config.toml
train_examples = 101725
color_jitter = 0.2
downsampling_factor = 8
encoder_drop_path = 0.15
decoder_activation = "silu"
muon_scale = "match_rms_adamw"
Rows from block 8 of the encoder of a small image denoising autoencoder, named by matrix and row number. Rows with one number within an expert belong to one neuron, the router's apart. Each number is 500 + 50 x the weight over its row's rms, rounded and kept within 0 to 999. All counts start at 0. Numbers have three digits each.
Before each expert's rows are labels from the 100 images, of 14976, where the router gives the expert most weight on average: "patch colour" is the nearest of a few named colours to the mean colour under the peak. Only what is clearly more common there than usual is listed. The data: aerial photos of the United States (SatlasPretrain). In brackets: how many of the 100.
# router: router (encoder.blocks.8.mlp.router.weight, 16x256, trained with AdamW), inputs 0-127
# up: expert up (encoder.blocks.8.mlp.up, 16x128x256), inputs 0-127
# down: expert down (encoder.blocks.8.mlp.down, 16x256x128, transposed), outputs 0-127

# expert 7
patch colour: black (38)
router.7:525422428466469563442491474454484418498440480534566459608643466620572460513494518567481479510483605507551567503520503433443476427409570474463450490500506563483434473470444560514519433563440444496442574493502506555497503535484542553528441479447510510432515555452463557564486434565483518431522562515526471556494463493491432472488582462539563543467415463489451570466555508578603460531482
up.5:454486478539646359436661502502444552508381538382490516504610491439413567480455541451530512530501506523457454428435557537492512510503515555479515527473502548464298518588601414538476450492492516485479529504507539418469561406443503526515506469553455488493526514571471445498399530473461457523600618558510529487574506519474500518444376469595463564565528489564497454505502489445451456476461
down.5:498531480490509556493574484523378522495456544479599523474519497405504524544502569509490447585484498490502532495550575469547481516557443573519530518543559534579471536602482562602534505478539519508449598570477439499519517555558497463451565475475491351534509486544531516456368502472472470505512506525503533570504505603512505496546474461559520361527558578585472442609468510560525491543465
up.6:628562533491446428504574546531457526439458455606526461400460448478464435568495490471597476481468462497480488510470488477621511550620491386506460502465480509451446544447515421499376512518488501523587531502414466486394452527418501518464563505493488603454493568539510455531469446476515508509520518572523444506561524532463557514488450531543407459550521571405492461512522460553456460484519
down.6:451508429545490580493566564511429452564431521536545548483446507511486514518515454438504480460440531588486477533420417465519551513544460476543496572605529465486518517527419469517525497463459459520493415531488469607459533452506399477578504489474414518469499585595543574477455518453418516536614507614524483520561478526469477520529468514474385546541425505460511520628444460562440562432498
up.7:495488535491504469496533533519502491433426532584450444466529554453526668526542436466558591481474436465551470445499473470560560576545489498433511524466478467548405429550540527550495544480509444481465507494531483377508562546538563346552539544583492480422501505364494451477535564501570461461516525494500499460524548430478538501438437511495409539471580479571528550518501513479456487487481
down.7:459571414530464628467450468587484543546386579490536564489509537553512445542547485518406560508492497550471557538468441495550502483513426517537482529504476516545418562496487537554548546504530531544413542489452477527552539486553511481475466568446543372532475512548389465451465503459518559535423570621470532559480544549479470519581484430457482413476477567557451422510514543540443500537538
up.8:421557534530495499518476503527378438515373469537416540526437521445537573488497556518474428430481457431510427502490571475548489517456526408525476455459527443496382524452571475480596523446485494412498547572586498447435488473468537402445540438529556516600439627501489481496446613520508494453470442517489521457576506495511512480479435473541462512465533491554644527623456508497518494527484
down.8:447414582529451480486552528539424446487473499490464437518461572534433474565482522577471587502484576609447465576422510528449488547558445504541436569493494546522418506516449500544587428472539534527515568490482475593602504544554423475549528590475484514478475601543511512524379627475526502471521561481465535494437405526486503457488523396496429484500502514465495486594491572510458554587465
up.9:495521438468413492486586461528502523703451546486496552513524481514477546478489464557549520463552525458488487446465513528420522551434480587503488568416502559511534471522520521543466473476537486482450476484499509559545503462478494447559514490531556375483466386573471525465335509537464515473475507470485544441533509556465550534449437447544543503457466525370473463510596441502437377450516
down.9:484543532400495625423490492438462503591530565530453463510551440427439402482440451523478502442498516488474561508429520480507457461491509548572508492552407473573534554565437521595575508511517450507472551502488514467514474482518525572509549516525447563491505580487553568525534618512476459452462440490512499542546430540454504528647472469495537515462510444535470526547505554445516520503492
up.10:427510500525467520531487489519340340503483516467456488482470495524500512530505656496486527543500484515547466521503513490506513465486482541505515550516505448487249494492558508458491502515479494524514352547475451456474545547253459463543500544495499486487495461533475512470522477486477599490510437504515493510486477499579511533540435500498504490498508471469469507463471489501528571486492
down.10:501606425527576491536570459458460556502526588525537540521465520480448549575504526466492390461588499603490475506540508479610484519558600545519522589448454498454439449492568483600422574553577508514369545470479493546537452536442529446334491616479504409498577499482552579432495499551454463538581453421501532493397512519432510528542586487493440522511509472546561541495475578527570569518436
up.11:437556538473468539507555508529335629503456507448487528515456402525546514533460450484475522446526492509453449572535510528543492452409528478527451545544493470505449510540604505523529496533554490517421579529455497441549486448220544510485536501498500510473418530605504474558456421455549585504600390486535548483463508513485471529571367470486481483471481481475530443434421608505444486494490
down.11:522480552577515560440491475462471475502514469530495468485516618553453508459494504504530472441506471492483455547567487506464409538492508627520505451478553561468488492644476508464542535533535515505489664543607586536435558497408421486493575569519498451581581552533487600616455604562399506526544499528447528511463476527542456406550526511504507459475471534568518448448493500552394490468498
up.12:497510509415513501512541485606497532528559503481465532480503529550470458443488488628445527520517515462553519460499456456480451428533523443481505451610459605474476536448495459551471505511429545470527454553547542476436539419491534526536579571557427492433423460563454452369465561475517501528540442464324449447514584493495462478543507383563429477523528522535488481487501545547554427449477
down.12:509469479450506557495559517603503433463481479509570482485478480443473414490612521492329528465508527462501568552479495466541514479466477483502483529548391453490518524591399502570547456501542556493410472561393548480464567529579436523400488550566505517533524492553558452570496462509482527557594413560478525449567582496450554457457480429517426472426498465541580549485541524503464509576459
up.13:393490464553553518446701528504491461449459437547503506391504469470493645473478545446455568538542445481458532502467504477560455553608493542511543468572505497482493548530534512517468547363528519544488443474466556524493556468542517591446548496507510491521416547464516499470523410537512486494500461486512494494534556570474473592504489427596423563473571506471587445559490507518508467455492
down.13:513620517408503459438483453437448461440535541536415428532444535463418481516613485455490498490507547471452434488465594468614483455487559575464536463493492519552522465510518459552520554444531464567506520607530497508525438587543469472463502471506482498555560420606461470584559482488604517512555507549613496530490411519482496492491453527449585567562532551473469399391523594549516441480434
up.14:544536474501500580506450526551426469515465421418426488424393504473391567535563503510458436567518534428404497490446504470497498513427464521476517494536550506547573500530471480514506567413492545486566492526559579415462483641485540415419445475519507527556348559521493437436489596499479534483479478536526552562531463537463476536516573434535513444467526428524625433431483460461489531519527
down.14:531531440503479488512486489455494412492506477432498573392470505484528428556505432567408417403497545426430489462470512386461578444469497551536457522523595518522511539472447450418518549515502500501512534515436447524519407561522448504514479494528552472555493526408474515527469463473511508490584540495405533578558548572459501501645492475511509512439585566533520507580525497502440537495504
up.15:590452514532531417547524495535534493518519494543496483419427514520451415451528498538555619456545469473506555471498600548518487516519485504521512454456470551540408467531545499556391504461421580555572481514539531469530504485398502466528539498506488502524432425492497493529511541509567483492572458490519482452550540530449498595509405458524481505513585488495494475519518396486472360518516
down.15:446542498464566548427530456499487498494523472515497504456474438498509466480458522406550596480486531534448524525520552563507464534420500567534487532510495411537432520534500612523620473534455498465417544512605583583517507404552494565393581450501508435501642474514513557521437541439556502457542470488469513596403607536414574495492458556510455504428441473468542495513513485508521485501408
up.16:544540565558438464540531433523454458326548491485521484563541475508510405491481403422496506567480537472479460497427512478482538479547508512508551496518532395588562429532538425587516497380357390502456445449470468444446636459394488495463534541478499518517496513500524545512583506466493526468436415565534532497530525477493409441571587551530535511495517455525631655526454573529473496469501
down.16:582500345464459544409478468496493593498571473489519491551542427462526520513479466522511515505468509544440512574544453534461524476487530478514515475581520427603529578500399500542440535502532475578410526549570478555540484500555465527511548551496507476467509456516502556472451554409548528444545504560469463476515601549563450543514518413440459467493479462473544504517475551497474450499473

# expert 1
patch colour: black (43)
router.1:403488438504421481442449475502525293406488516491481498487557476564496510514436584470404421455484503424481460502526484508428520438440472419536443449469461505517510483473440511482497466475557475525480480551505472434436607536524472461507378469416487578433455491469535448420615421518403482559550556552511506540482502514418474418380559500415565473515412411400484564464532435422527506458461
up.0:348549520540517367471612519509520519523513535512481473477454468528448520514457563447558614474516431545462560422437553501547541542705480498483500499475527505466533452499504466409446545538390439534431414506504491533510444482564620491526612470515483536570513518546550487486458467468544588490492484502535522437450536539511495500436445514514512470453455446493499514571592600492530409457531
down.0:421577414510430506528552605520527370519512531559518615578541504471510538563504512436557492509488489525572518607518412428431455561538531450455511451410557494514509537532545475542467505503620569490526505489537407463440551505467455441573536438523584507584505465528530409428428509453588461509467421498544505492525498462514481490536451507563597542569490546557540543539487516449557515473487
up.1:497485558477621516444629565507208383518417414500488541543477483485571563428499538511497530468480531551534568532402535496506532483388547470463504499528516609519584543626510514492478522479471513508543526520505502465447519437527489488501490478514527540510481480539502507483378459500520502469391538483548495519506467497491494549455521532499512540476512504422431498469541374491492484508460
down.1:510427481531476523471494478416488514482497463517415482529511468557451496465504488478578488559581473450518510486488432418493473460520454494482480437463548452552501368511533447533480567532466510514491514573569507564586481486506533509464483460441545473425506519515586454507487494621504459575469535455559452533498475549470423426570486545517551437579587466509459492536496518578488511455558
up.2:418487528502633420512563491436479626518480571730490545542462578522474478525491542486518475506538482543514524553473528526520488467486476538467502514513501534513292483610521513497502475529544540377443566536479535449496552469392477369531520506474523593529439442421507479478523511481461455510475497450554520473493447450584505520513385482404535488550506498538473527408428480528471388461462
down.2:470587519452421419432455592509414368542482503551587573510456503542483527677469552444563435530425511551536551559538462468456504439554512519400524520477522528494423557506477434479474553490617561462509469489553492518447461550584503470533550556492565531536593396540532534427480554456534447525511567538456489453502473563544505490500510544499545433450453508435538461553532456514616522530560
up.3:504552502482460557455488512469420552530500482518418512478529433521494553544438491513527586498543545398437489427463523459483450551630513389455493448487484514468522591552442489567440534469492527558500481499445555480451566507587550484444459477496482444509596521460449487505390411400490510552499557440491590448526492467440488478506562469598443603482554438586576516542350550503471480512512
down.3:474515557397406512520417480563451482411517531458516483579579524433477422515482485498573464459516605522512502489499487541557426473525448562448541492517463594487474543503405522491443499547608475526543485489600505605532515510478449455550549513464529523496493456552562503498413462601568441594524528579578533491524548441479497509546487547482480475519476536443573493559482525632501473576500
up.4:573490482530402564526406511517435320558497523542507489477339478462475473548546550488549533498472505540494483527484509509549484493508513520509487555470500513565293514513422439513477483433506510585506485445516508621478447471538465453503530467540497510526519530458453427499400524501495511517447556552475489502487529542454461521534503487455480445511500476540453498476412652470533528497502
down.4:465566481483409571509541586514458438517565484509544604492622517473548459586488535427527547546460497535530498478458418509486522441467524547475489435502548500456514540545503493575449439456451497498494543508538597539463511453526368539497487446616476475484481487610485548646483480404515393498488484508581472405612480518519441602519468584536571454525424457527554436574510509489640496539569
up.5:559518507505568478482474493461355335475374520536541496508539488519459391518495495521524511488493535527512498543478505505523537497420502362537528467503488522554550461361467523525550552472405453500459482463499514427494524535433522411488527516530491539475535419515489442503423490528495684555497376541500508510525482458371522473507512511391525527547514537477461508468562591484458749482479
down.5:509502524461520563457524432463471407446495422546499581529556518451532595438499496485495533518565392569505643500394554470490458501448510500534503495500411526559470511493534595500484546475456506443460545445431524521515428498483548455542577574541556444512479434525538467560431488537535526478393496491450546541548440570553566523508402549585531426456573537477493506528503465448527476548590
up.6:576482491498490453512491487478476334506556403550440489468481492549488478518497648544477431499507485484524466491498524483453472486522505520530496490478479579490514471570523517511455515448260503444475526534483583610516481434450544542545482465492543487483421560463519447492492487522494469488474487384528502480485509500691508529480443572656549479523480543608477467532341473510524458486489
down.6:447468477511485529471616549482416574474556506496441474565566440486553614476513531534512540495491535513505600544480464544506563404565453562591460545531420581541440531514537484592489501510522462387508533392578432490511540508498539394535562517449567465476425513524502450472494444518512490423478548498482537436483422508498481498548431554505577495443540656517461534484483534527551569505553
up.7:562529491530472489460564540501620553458427493540533520519468489451459437504520511495505447450517482550495528580450483511546478476447559462551517434537478504561434480488454448551508524464365436526448550473535506444521556559203522430471528447549524489517554415536486494504687522461502526472498443507522519507520481544371506473500343550449460495472515534476524560512487488491483571472532
down.7:512401648542501503484544489594444471455427541482558469552507470550487433437619528414472548486477424515503512522565517604528446517501515505524584536575433543523461492512471471567477471487508587486400513504548453463404416474509588462403619513503531488554554446579544523484543576532542555498532527540480551486461580513446600494482483538539596422459498458509495498426536528479558555484481
up.8:432478484481495549550532507512308568485458528533493489488345490486461465583530635527462533500560484518498536572538487497480500490607467426399507470502519544458418540478471492478504529482335505458448610493525460435504518529364547502496551491533447451463525460406511501540496376531500459476518513469488487457536538484662522508464670479494473499500573485571566482468520544437511494421519
down.8:464440506483529476469520505555480447430573469535492470502547483513425552590540496545507476553455531525514490506466622553464507569552469484477599519579526474539569486447491578590533568550521489404583539466506506551452556465426494456496563580565524517521530455553470414463446538538562479390425511579563465466562465486527476489548401564540525474419443497482512488562554475506616376489473
up.9:435537519561533437487586557519479599564486544415484502530479499491515438549556460475541551514478469463529468487441530528547481522375510700496523480468579453560223549483454507445565494530532510455459487551526506529551559439331558486468522525537456454533564555474518488499441493462506535472574481464521531443488533514540524514513498452579505524506569518475535466448533519575541487505554
down.9:571557493414525508547465450447495508372553491581473529603399445509418487506560510479454502502510539528482536564497498569488492422497510566525432535513455521523553490522509484468405491414448502529516574449600542461463562554454511501521468442550483508426487522430548525454444493534480562493516452488394434550463564502509556557538456558497502487474566479545509591578490454541471423629558
up.10:356423551509477488539573470474382385539523503445493457565557469467539496530505519515444475484524531458539604599502498482594444551437491483517504452533476440468426486489437576486502500422517484445505507517544518494480406377557520512506531458485467461517509429508481498505501450492449674510440637425494508479347499529464551490475360465390463566581475489484585544504442457501524531487435
down.10:448552496458491483463488448542476481463542517504491555449487564466391564462455433499402494553516528531514553449569461602511500574502384503422511552480533558528557517514536545496617436549507532476437535465489466580549486521456562530516515500513499395471492521437481471476540467538573533479531513486464491464406518480436552461525442475553519515483475565499524494439492510528521540563529
up.11:470510530516490571462453504493421597572396506472525460436433502482514498474500473475496481487457473543494689576459490477487494493605498494507488508560555471489332555441573479473436538488524536592459585436469511576461432449556541539479562491515514460522481501501533477528479460525497517471284585504509521522521485491684458528526560471594522574526489521520521458507464454431469477501498
down.11:554436515452490535453546488610505521492426589507456429594508485509459515456495506522485498518469453564482539466619428648522572560531463521509462640577410559489520570510534590557470570545497511515427510542539481480518536477543519466501534440587524411513501523464495451502574470561426516578509543506545521522472535571455491585524437486459526439504541544526459541490475557493422475448426

# expert 14
patch colour: pink (57)
router.14:458442462450447489452424417472555671401530528461503429541555462590533430518538534472534473502418508511469447498526446445467473414461460441415487479458507549511520478418410530504510364530534467463455503574491437509535438531539466449502412483496468557444500519474460501547547456474459513529566526537480414533471466491432459452492521471461548491409377482427462524456512422499459512517469
up.5:586524477515639530593490465504498679551483480405452475507478497548524478494486533488525541469487526507492473582473473483514499522527468441507480544493535506505441544622528490460507505423512501528501570457565478465529564436497456449450465493529523438542580382662510541511372563532483466527564469481500459445516486508412476526485414529499509526495510483500537523499364335495498433459453
down.5:507445441544584504474450480486467579510478503496521615492452479481477483429491518456456438505494498554505483450476360509482468528497515525467546472528468543566426448435522462462520487433520497509589488508547509449504526526458442487397494487506392533508565511543527566520549547462562492492518466426553559552488517452519434451437591535442469548517538560481560574529436456438430533499455
up.6:561569489479550513525490547461520540555445469521537560590578479512532558498508418483502558549502493468517551488530500528541474522595573527448523448485460445540521446542422527496514477527189591494507447471496402504466482519559448542492512500474497546531463509477416530538447518552478492484558515440506497415462530518460507574513472592427503494477503528411506474598571475456481386542576
down.6:500502520493482532464560469470427523514422484514539527467411492545440527414462482479430537511622494528521460612406437542570537530569473505445475474561569552525488514565504448510500413518576527477480504454435472481499401583564487477416430508560530498506570484542431534465527505472529441536537511417397483478466518510529555435443585427511498484490445613486469593436485506440488541499464
up.7:450496460477517553497638483501498659442525544514459521485655492532480454472501386524519562508483506491468730425498509486481506490520481503470472507494438543541576532536441498509507478503275485516487426435480471441468486406412496523514493515513500480519455523615488494500589470512494527433435404505488487556449504481496505490516439538534486592492467471474468403531609579493495664472533
down.7:494504530625464599451489535431566515535452528450472503509445473575560556478434535468420527600397425515549536558584452522454410549530488576418503502481551484440544537543565506526502543498557558528448543453497490423517562482430457522514517402526563449504474517490474563497500530481501463611610462487538426439564462551506382412548550456419476540452508474521519560521495509488486532520487
up.8:408539523497569451491568463486531590533507550394472486532482544490471502506504495523519515499501479501547383556507481466494543487711524426535482541510516524491373563432470465567434505555150466585478524542468534477491489472418532502481491510479463495514588535641549490511408502505481520567404507464486517549509531485479472493504494493511505597520460437581473585479495411476476470483476
down.8:485490509524546468566496548465525581461534497475576551491493473430563532485486518434507511438409582485526519495468439530413486500560341534500557546480513539573524503491535487412600431438506437532510508432504482458486479476469400464540530479488482459459442547463542469436575430382524420420526521414480429454504456419458603442529494490466511462615530485520503553480485546450517494587473
up.9:572517547521578548524407489514482473523545562583470474466466441534485539522506538541483512473490534498509371510568517517512521485430567526514491475493490494402321522483600520469539504507562526521444504511489505527537500515287517485516467528499506425538530445662483449509434526505476463503578535476527520521511505547515499523476555541411545516461479502480510470517433380543528465496560
down.9:510489516481541569521465531535449558561560532561483481559451430478475469433479456526459609467517498442387577516526538581456456536491492548488490484581581530581522511479500496457512499527505572527500495451541469522434513571456464536492643451513425496442517518542464467554461509469549510468504460492400501589517482500460462570475469470464512484436441493463460548437419487463375547479406
up.10:552467466493455555511588525489427510591331522513491537360436530501485516434459408469518500478538458581467459498496437493402486469506556562460520525564488441517440517466405489511543516503518585477444486477411448507501577443578513406509493552507468517495492544520468520495468498507503459559552515557473534629429505497572543561514530528580436453529445442491554493443464556471489467494487
down.10:478444507564519509485635469515398592508486479450584428566477431535452456415468475477413528509479503471457482507436484546429465631544474489532366507449532501493442534388469474487514492529531479469436574456523400500417517510489469525513415589542475539523480513509445423512536557451520514529426419529532516530457589545416488460518519419476512489436545507495453531513544491481384518517444
up.11:591509461559576463555540444518493652469453543468510534519418408416504484534510467420491500479536501495480592511466481552594465571610491486497554522455479418546433521433449511498501426461338458534414582431497480472473532523513527476426568523536497485536540521537512475474536504530473492505446422464532530544471561544589470475457495528362508523479580487581507511569466503460494578474540
down.11:587462530548514519504511501506480616536449525480517462458535558552519525455449546556481508435473428510441550507547437598511467484489492529522459464529537512490565488445546472519507524501483478448384491508448518463492558543504455470467496477520450453522513464444504478532465551484531586521596521385390583494451533470470485499477629446426335522344519515515516555466527527485473564500448
up.12:513472554469437498460549552495349528399512473494468513503437468475450477453503614485521531426535533491486590446463516492552478530648467538490504534500472552436364441589478532571509512433352477365451467459511516347534543507402544491444457487482484557531499540466486543496570553519474568529334448553495509552492532510492503479548518510498473512530509505557535461487363613475473529481513
down.12:461465428566486532526569468573476426480481454521568564525534503543517463514540482564432593573512546363478554546371458571502447381486587507530439381564484507575476519528467462510489465518435461485546563463499476603460552544517500515565422438536449485419410504462537438576510452507423504486370559453407577532482468428538504493585457441458537422437498560513485462536488429439502517539567
up.13:468525540503224494525511529463473622418507519375489489509561519531520434551516454518537488504481515525512593500511532497461508540506523499488490484453555554508397491476469521526495561506337497409551570498539497497483529482541502562536482501511529531511468506353495580503522535521489573496524500533488494515473513513300524482489449479508473480503521479522507502462319618473567379506514
down.13:550486430477565470490539520525525578517416446467529480440506489494470515489446525497441519427449393498464481485590439543482518438498509570432535524457540534423462452488513427500526486505472423540463549429491421439519502499512539490441444496508438514450466529451457443535503539509498576461569481412496516476505515467531468457514553436453426437405460531394544485488468482468513478599493
up.14:634537516497543480481523498499497426509380563543497551440684449496537506469455452530534630460472572495472511565517474471512493519588498416513486488494476586429430546423495527455427533391320553602563561466484529503519474401432556448443499500533448568508616579437495475470433455567531469526399613527529430446428542540568473462537517544414463509480484435530487577474474404465414498540505
down.14:480483518536573521528491496600493612501511550584508508487432460533484481430405479477366469541525492505464494535395545471450504497585563504441466548489544534490571474462565490526428556557552478502553503515477436478577582451442545510424482485508405511521419520531447479427444566463432501504599493420397520442405485539518510500450573500423415502458473488515491598496516474423486601492444
up.15:412408512494471469547534548481485498426499514428491459477536521453499540487445453577487509499458492517533519435554526492512493456440518544519560524507524391540446446484514445508527468487393496498488605404450510465424529458703525530430483491496472527510456450539529502494454502454513588456443540519475532432520494423621488477509575519483526440506600502482485538417466482515503530531507
down.15:579475534515531618454544467474499508545464496501549538531410447502464590454482531414463506550446554545410474526479438443469540530547455442385459550496442463534493470430565472504581528470520502481466501460468394395531554565539469583412415489464397470524471488560512424472528467514502468517486469473485477439436483504522452503497591498480458501441512520561550578533465502586485527479434
up.16:482490523518688433477514533501454527468348502526495461442536422445547420451573409494514527462469498532478539534549547543544512482514457520511523535408503460520437488437457534447436492523421517482539494472559505524523447571575501366541499450513535556508447483505472502477437483494491655517560328463510485584539487510585539535464319521432442524533536505439477446459419498445470558450535
down.16:485484492499523537518529500509405583473555532470466399533470493473561471497494390469453478457455428421502491567491464441462524542511482563526372460469593507459511589431560461490558439522498504427450559494455409406560497523522391459496512496481504361549448532518510510444526413433511502446476468368528411470472421495504487483434482459430566525523526552547491501456456526426371468409471

# expert 8
patch colour: pink (36)
router.8:467434462451456460440435460490555278437504503459551457416573491515450474531472525457413392495477515385491386528543428506448547443437421436547462404490493567478554408525466518479523461486596492481469487553461482534516503492509441482524489463455487521449496524450449434461553426521482496596569553532437562428472487450455524443430555482446566477523447502440481563449511440433443510498472
up.0:489491521551601510533501480453540596565543367557483509433452519486460626535458541493536497504530495518511420567469522492481454524568473516457498483491509411524436530543575490426428491404566482497431565491480557517561421519531433509541456480492441494524580545475441532460467516540481477466606534476447474565529551426459427459543509403582416475484515549535516638476531572482439510521504
down.0:515476503464420464402489465529502423433443398535587503457615472577538488393500507456490470489557405438436446523431419419518438510483489502463425430578479399474582470527431560489396474548486547437530424521574528544542475460541465572495446490454526548486555529551495448522440541608445501491535379591504513498501494498501500442483441440501509450404500542423476456500474513581406440406563
up.1:588512542479614464508511486571471362457609600487504587472619530484461418539543552482480475541483512546464671507511519482538534526567542417463506478451524513550445578574467433434476550412462532439485550522478496431563409417442495451507537505496496449479543480575532514482346463508593600491506392471538524437550510497296489511539426447446482507496538454525542543453393454527499420495468
down.1:500429605554512376529428524595510463499437444486418523536536448595442527604495442530495508539548416472505482511497401538451531487523523502535423495463441532521477466430498470514496557569563501439553449466523430445490475544509539567537598492484548587491454429436389471522479483523615467464532498528536672487537440424541530552475492508501501578564487563432513473492547516476483482555528
up.2:671507463481538502505552511500418526460516446544488500476604511489545380454502427495520519510463442485489587508552495516513481477634488487502535446507514495482547509543441587534458518430167493535575526463500482510503503466537483474493535503448474596495480500547511483518402500461499520510471437471502485501425449486416491558474604425576455438499490480613485422551597634478461516543500
down.2:567438614536529590455453480460527476467466445534459534517539520474419497541487448506540526390481475569484497507450505472463473530354447467409454482520412475481568459509496494523426560519418565491412452526500444555525459495485580494410483382496593447472511535506443415389484534595505579540452455493513554513511534515515503563528478484487550454603527573509504510518460450483530465478403
up.3:501523458547512507530507525505602561397525464509462524459570436483513571469520548550502597446465438499458605435524479477528497499587520506414552541478531399487218521593523474486528479486529542427473555537545503459513475455410502462493531497497487448509471340444466415466487520416493607471536450533617476445463509537623484485484414537526455484466519502686557448579573538512423354452455
down.3:470409413488429484569510515572463469478440448485485473520599422518449493471536443563407400470484472447524502538473488543485551511458441419511537506519462434409487570522449559451445481529489442576527458554518514534567455469606411500560523492458543571511491428547471411593461561428541494579483542515630581459512483503480388466494451444574585496562446472375455439567546525416481417461597
up.4:508570507577430487554556411512616485507604458573476545423555590530501581480487613526474453539505467483510466501458518532464445517579488359517505560519476495487502555479526511514426520486440492552490587582455492549537636441586474314509480471533510564496477413500511474485566440526454429522517492496487468476608579452501507457454477542295500495480516466668515561406517466469542582510506
down.4:377513400474506492469407463490526432568441527558483545547515531602486467416557519505446391541496535430494494510453513491478482470490526510482427530513504557595517574536453485513503527506521473398477460499560416500441549457565444491529519511558561531438513422564495442508474470485400511461467515486453510494436455469518430522544462488530535534526471616443469486576516411522516501503620
up.5:504504535504563373503488600544316447554525505458464486429439493474452551468447367459434566508506506469490505515496532502510533518646491509499531422487588472517394492511507500529515561505504467503526538591567506483497499452556565469470483510466489482494488454465517516462419483508495536515516515464458502422512378469432488540522401478542498540545546488551523496462556557422538522445573
down.5:464447428486452471484580465424512441572430521490440424491630493489482469541568469463503438455556568405528541490497463522544465520320553484513526409481519429503510547432390546518439513530426475436581544625506520501509507478620532565552511448518533525469477401523466525472530432557516474455502454555561493502518461449472594490543449568571556456559488592489546466517450493516473470467593
up.6:476498532512493552508602523515457536515473437530556516582304469582589462397495528567467551518460526620534569498445513492572463479448525520532548466535487444460401541576457495441508465429500471461482552430493450437510519502550466481613502509490491545525481481594455601529536500549534491494532546498492469507545464543448480515556581443523532450507486487478412494578443522501483407529520
down.6:483519470511422481463495547433409453458480445529462456468561570447478434572533452514406522512463480488415544447506556410446491548429556500487529511419440463413520558415473511462530550433494515496538512434463517503525435569611484550576448616470514537457453502520443499488498482454504482531420539482592477625540482459543445523567466529538469419445496510400459495485495574437479476515485
up.7:521535510567495493515502527546566553406440447476458563532577449508519503484489531454459467459547451522466513585527442478559498532617483625549509509542475509543431500475517490548502544492502558533509580532515543482478503562394541586399518601511452504471501505463482568508594500457538567525560542529529547413440499468373541444446527566530460511523449533396487421450538549504496410406536
down.7:504412505440457515491504514545482347542502481443474432508534447635486479531547445604427499506623522410616514467486469531474446538437458419400521416422513336453456583462430485517540472467444482372499451518508525522527486430470509527532512541382587545451564511524478453413462524526484513574471488487448586550523559473439453487458468508527476488577521561450407463517592519522465536531422
up.8:599540529478532536455552531552406493355500491353500539491564470504494494460496583466506519453515502526545541597448543497475526516393534453529503461485487584507546494587511458466510538465504485506597596474492514360503416511171594536494505496521498474584534493439488453490529566525522550507484436444542470488509463467414488504504508499481466550510513512486577534512443462490481480462462
down.8:536422618541551521479596498551528398535449540514476484576565511472438524431566462504440467434500492535404554492516577499458450449484369493505455591448390492515483508478497449493469496564450490488407525542567458460425400492497561420506489414397537602501508484476483434482497558424502504516476426423495550583444481460448488519549490518556492526443409490464553538526578476437527527499623
up.9:542486459503563529511602504520632551451486524531518517482456520487469507457471497527470475472503523549537708497501457509550495481608494530464490479466509475523440494434451488504534493540264523495495486516501495454532467495458507466496505476482469560509517503508449512455388513496500422513415498430508474580498502505550524559514536528481479496523472494439500426515596452504513481460490
down.9:525429550506521503545486582482462507467534518531515445491444409424543570503467479534474483489394540537474482507422460518492586449465428565566480501566486482616476467522463601536411437571440516497487519538564505459578554521447535496580542457476444513443502484536562531434518502531470528459505465472499593508441540473488391562530445520490553423505499515522561556457541514612526512463567
up.10:523537487527615500536529505506630503492384485460477501459508408461539475466508498523505501474577517500517636451526511517563458494551524402488515458494503476544247567430479421546462557442382621543417414563538466445479541466304527529521469516494482395506530521594532574494560453491500476471467353527521515516479568527489519524505429623486539404509555469491479473574546503459442546478506
down.10:525382528527500537463420454540589488506533469496425471544583472484489464497651492439572382524501514463513434531493550495428480442449463517553474425570504541524459519540481417457631489491413441474468463467500513537473461495537502411551484429531589512525541436509522545492543457568505511561496521482551440499479472604549539466458512606548500520533534550474504444492548453461472491415538
up.11:518573549544633568531490431462449446526452444375479519494453557428556497500486614500486664445572488428530515342512515529513481464471484470496527520511477476528380474513522478476521556493539515554522546525513491420538404408564519485466546491518497427548516503535462572556491559506465472529531428481453469457503511451541483492470425496446444402508546558372466563459484439500517436460462
down.11:447490410449451588488474455384493461453561444531458418523580515439467479419483499509515507487495455394567501465445441475468498527421564488571468497565543486483533539536474470500459514484559463430543511471506491483509442436559505475480507435579538483524419494476476521454423479553519594526441518542580534580460548493476524500607497511546532466514516522403525441537538520456375474470557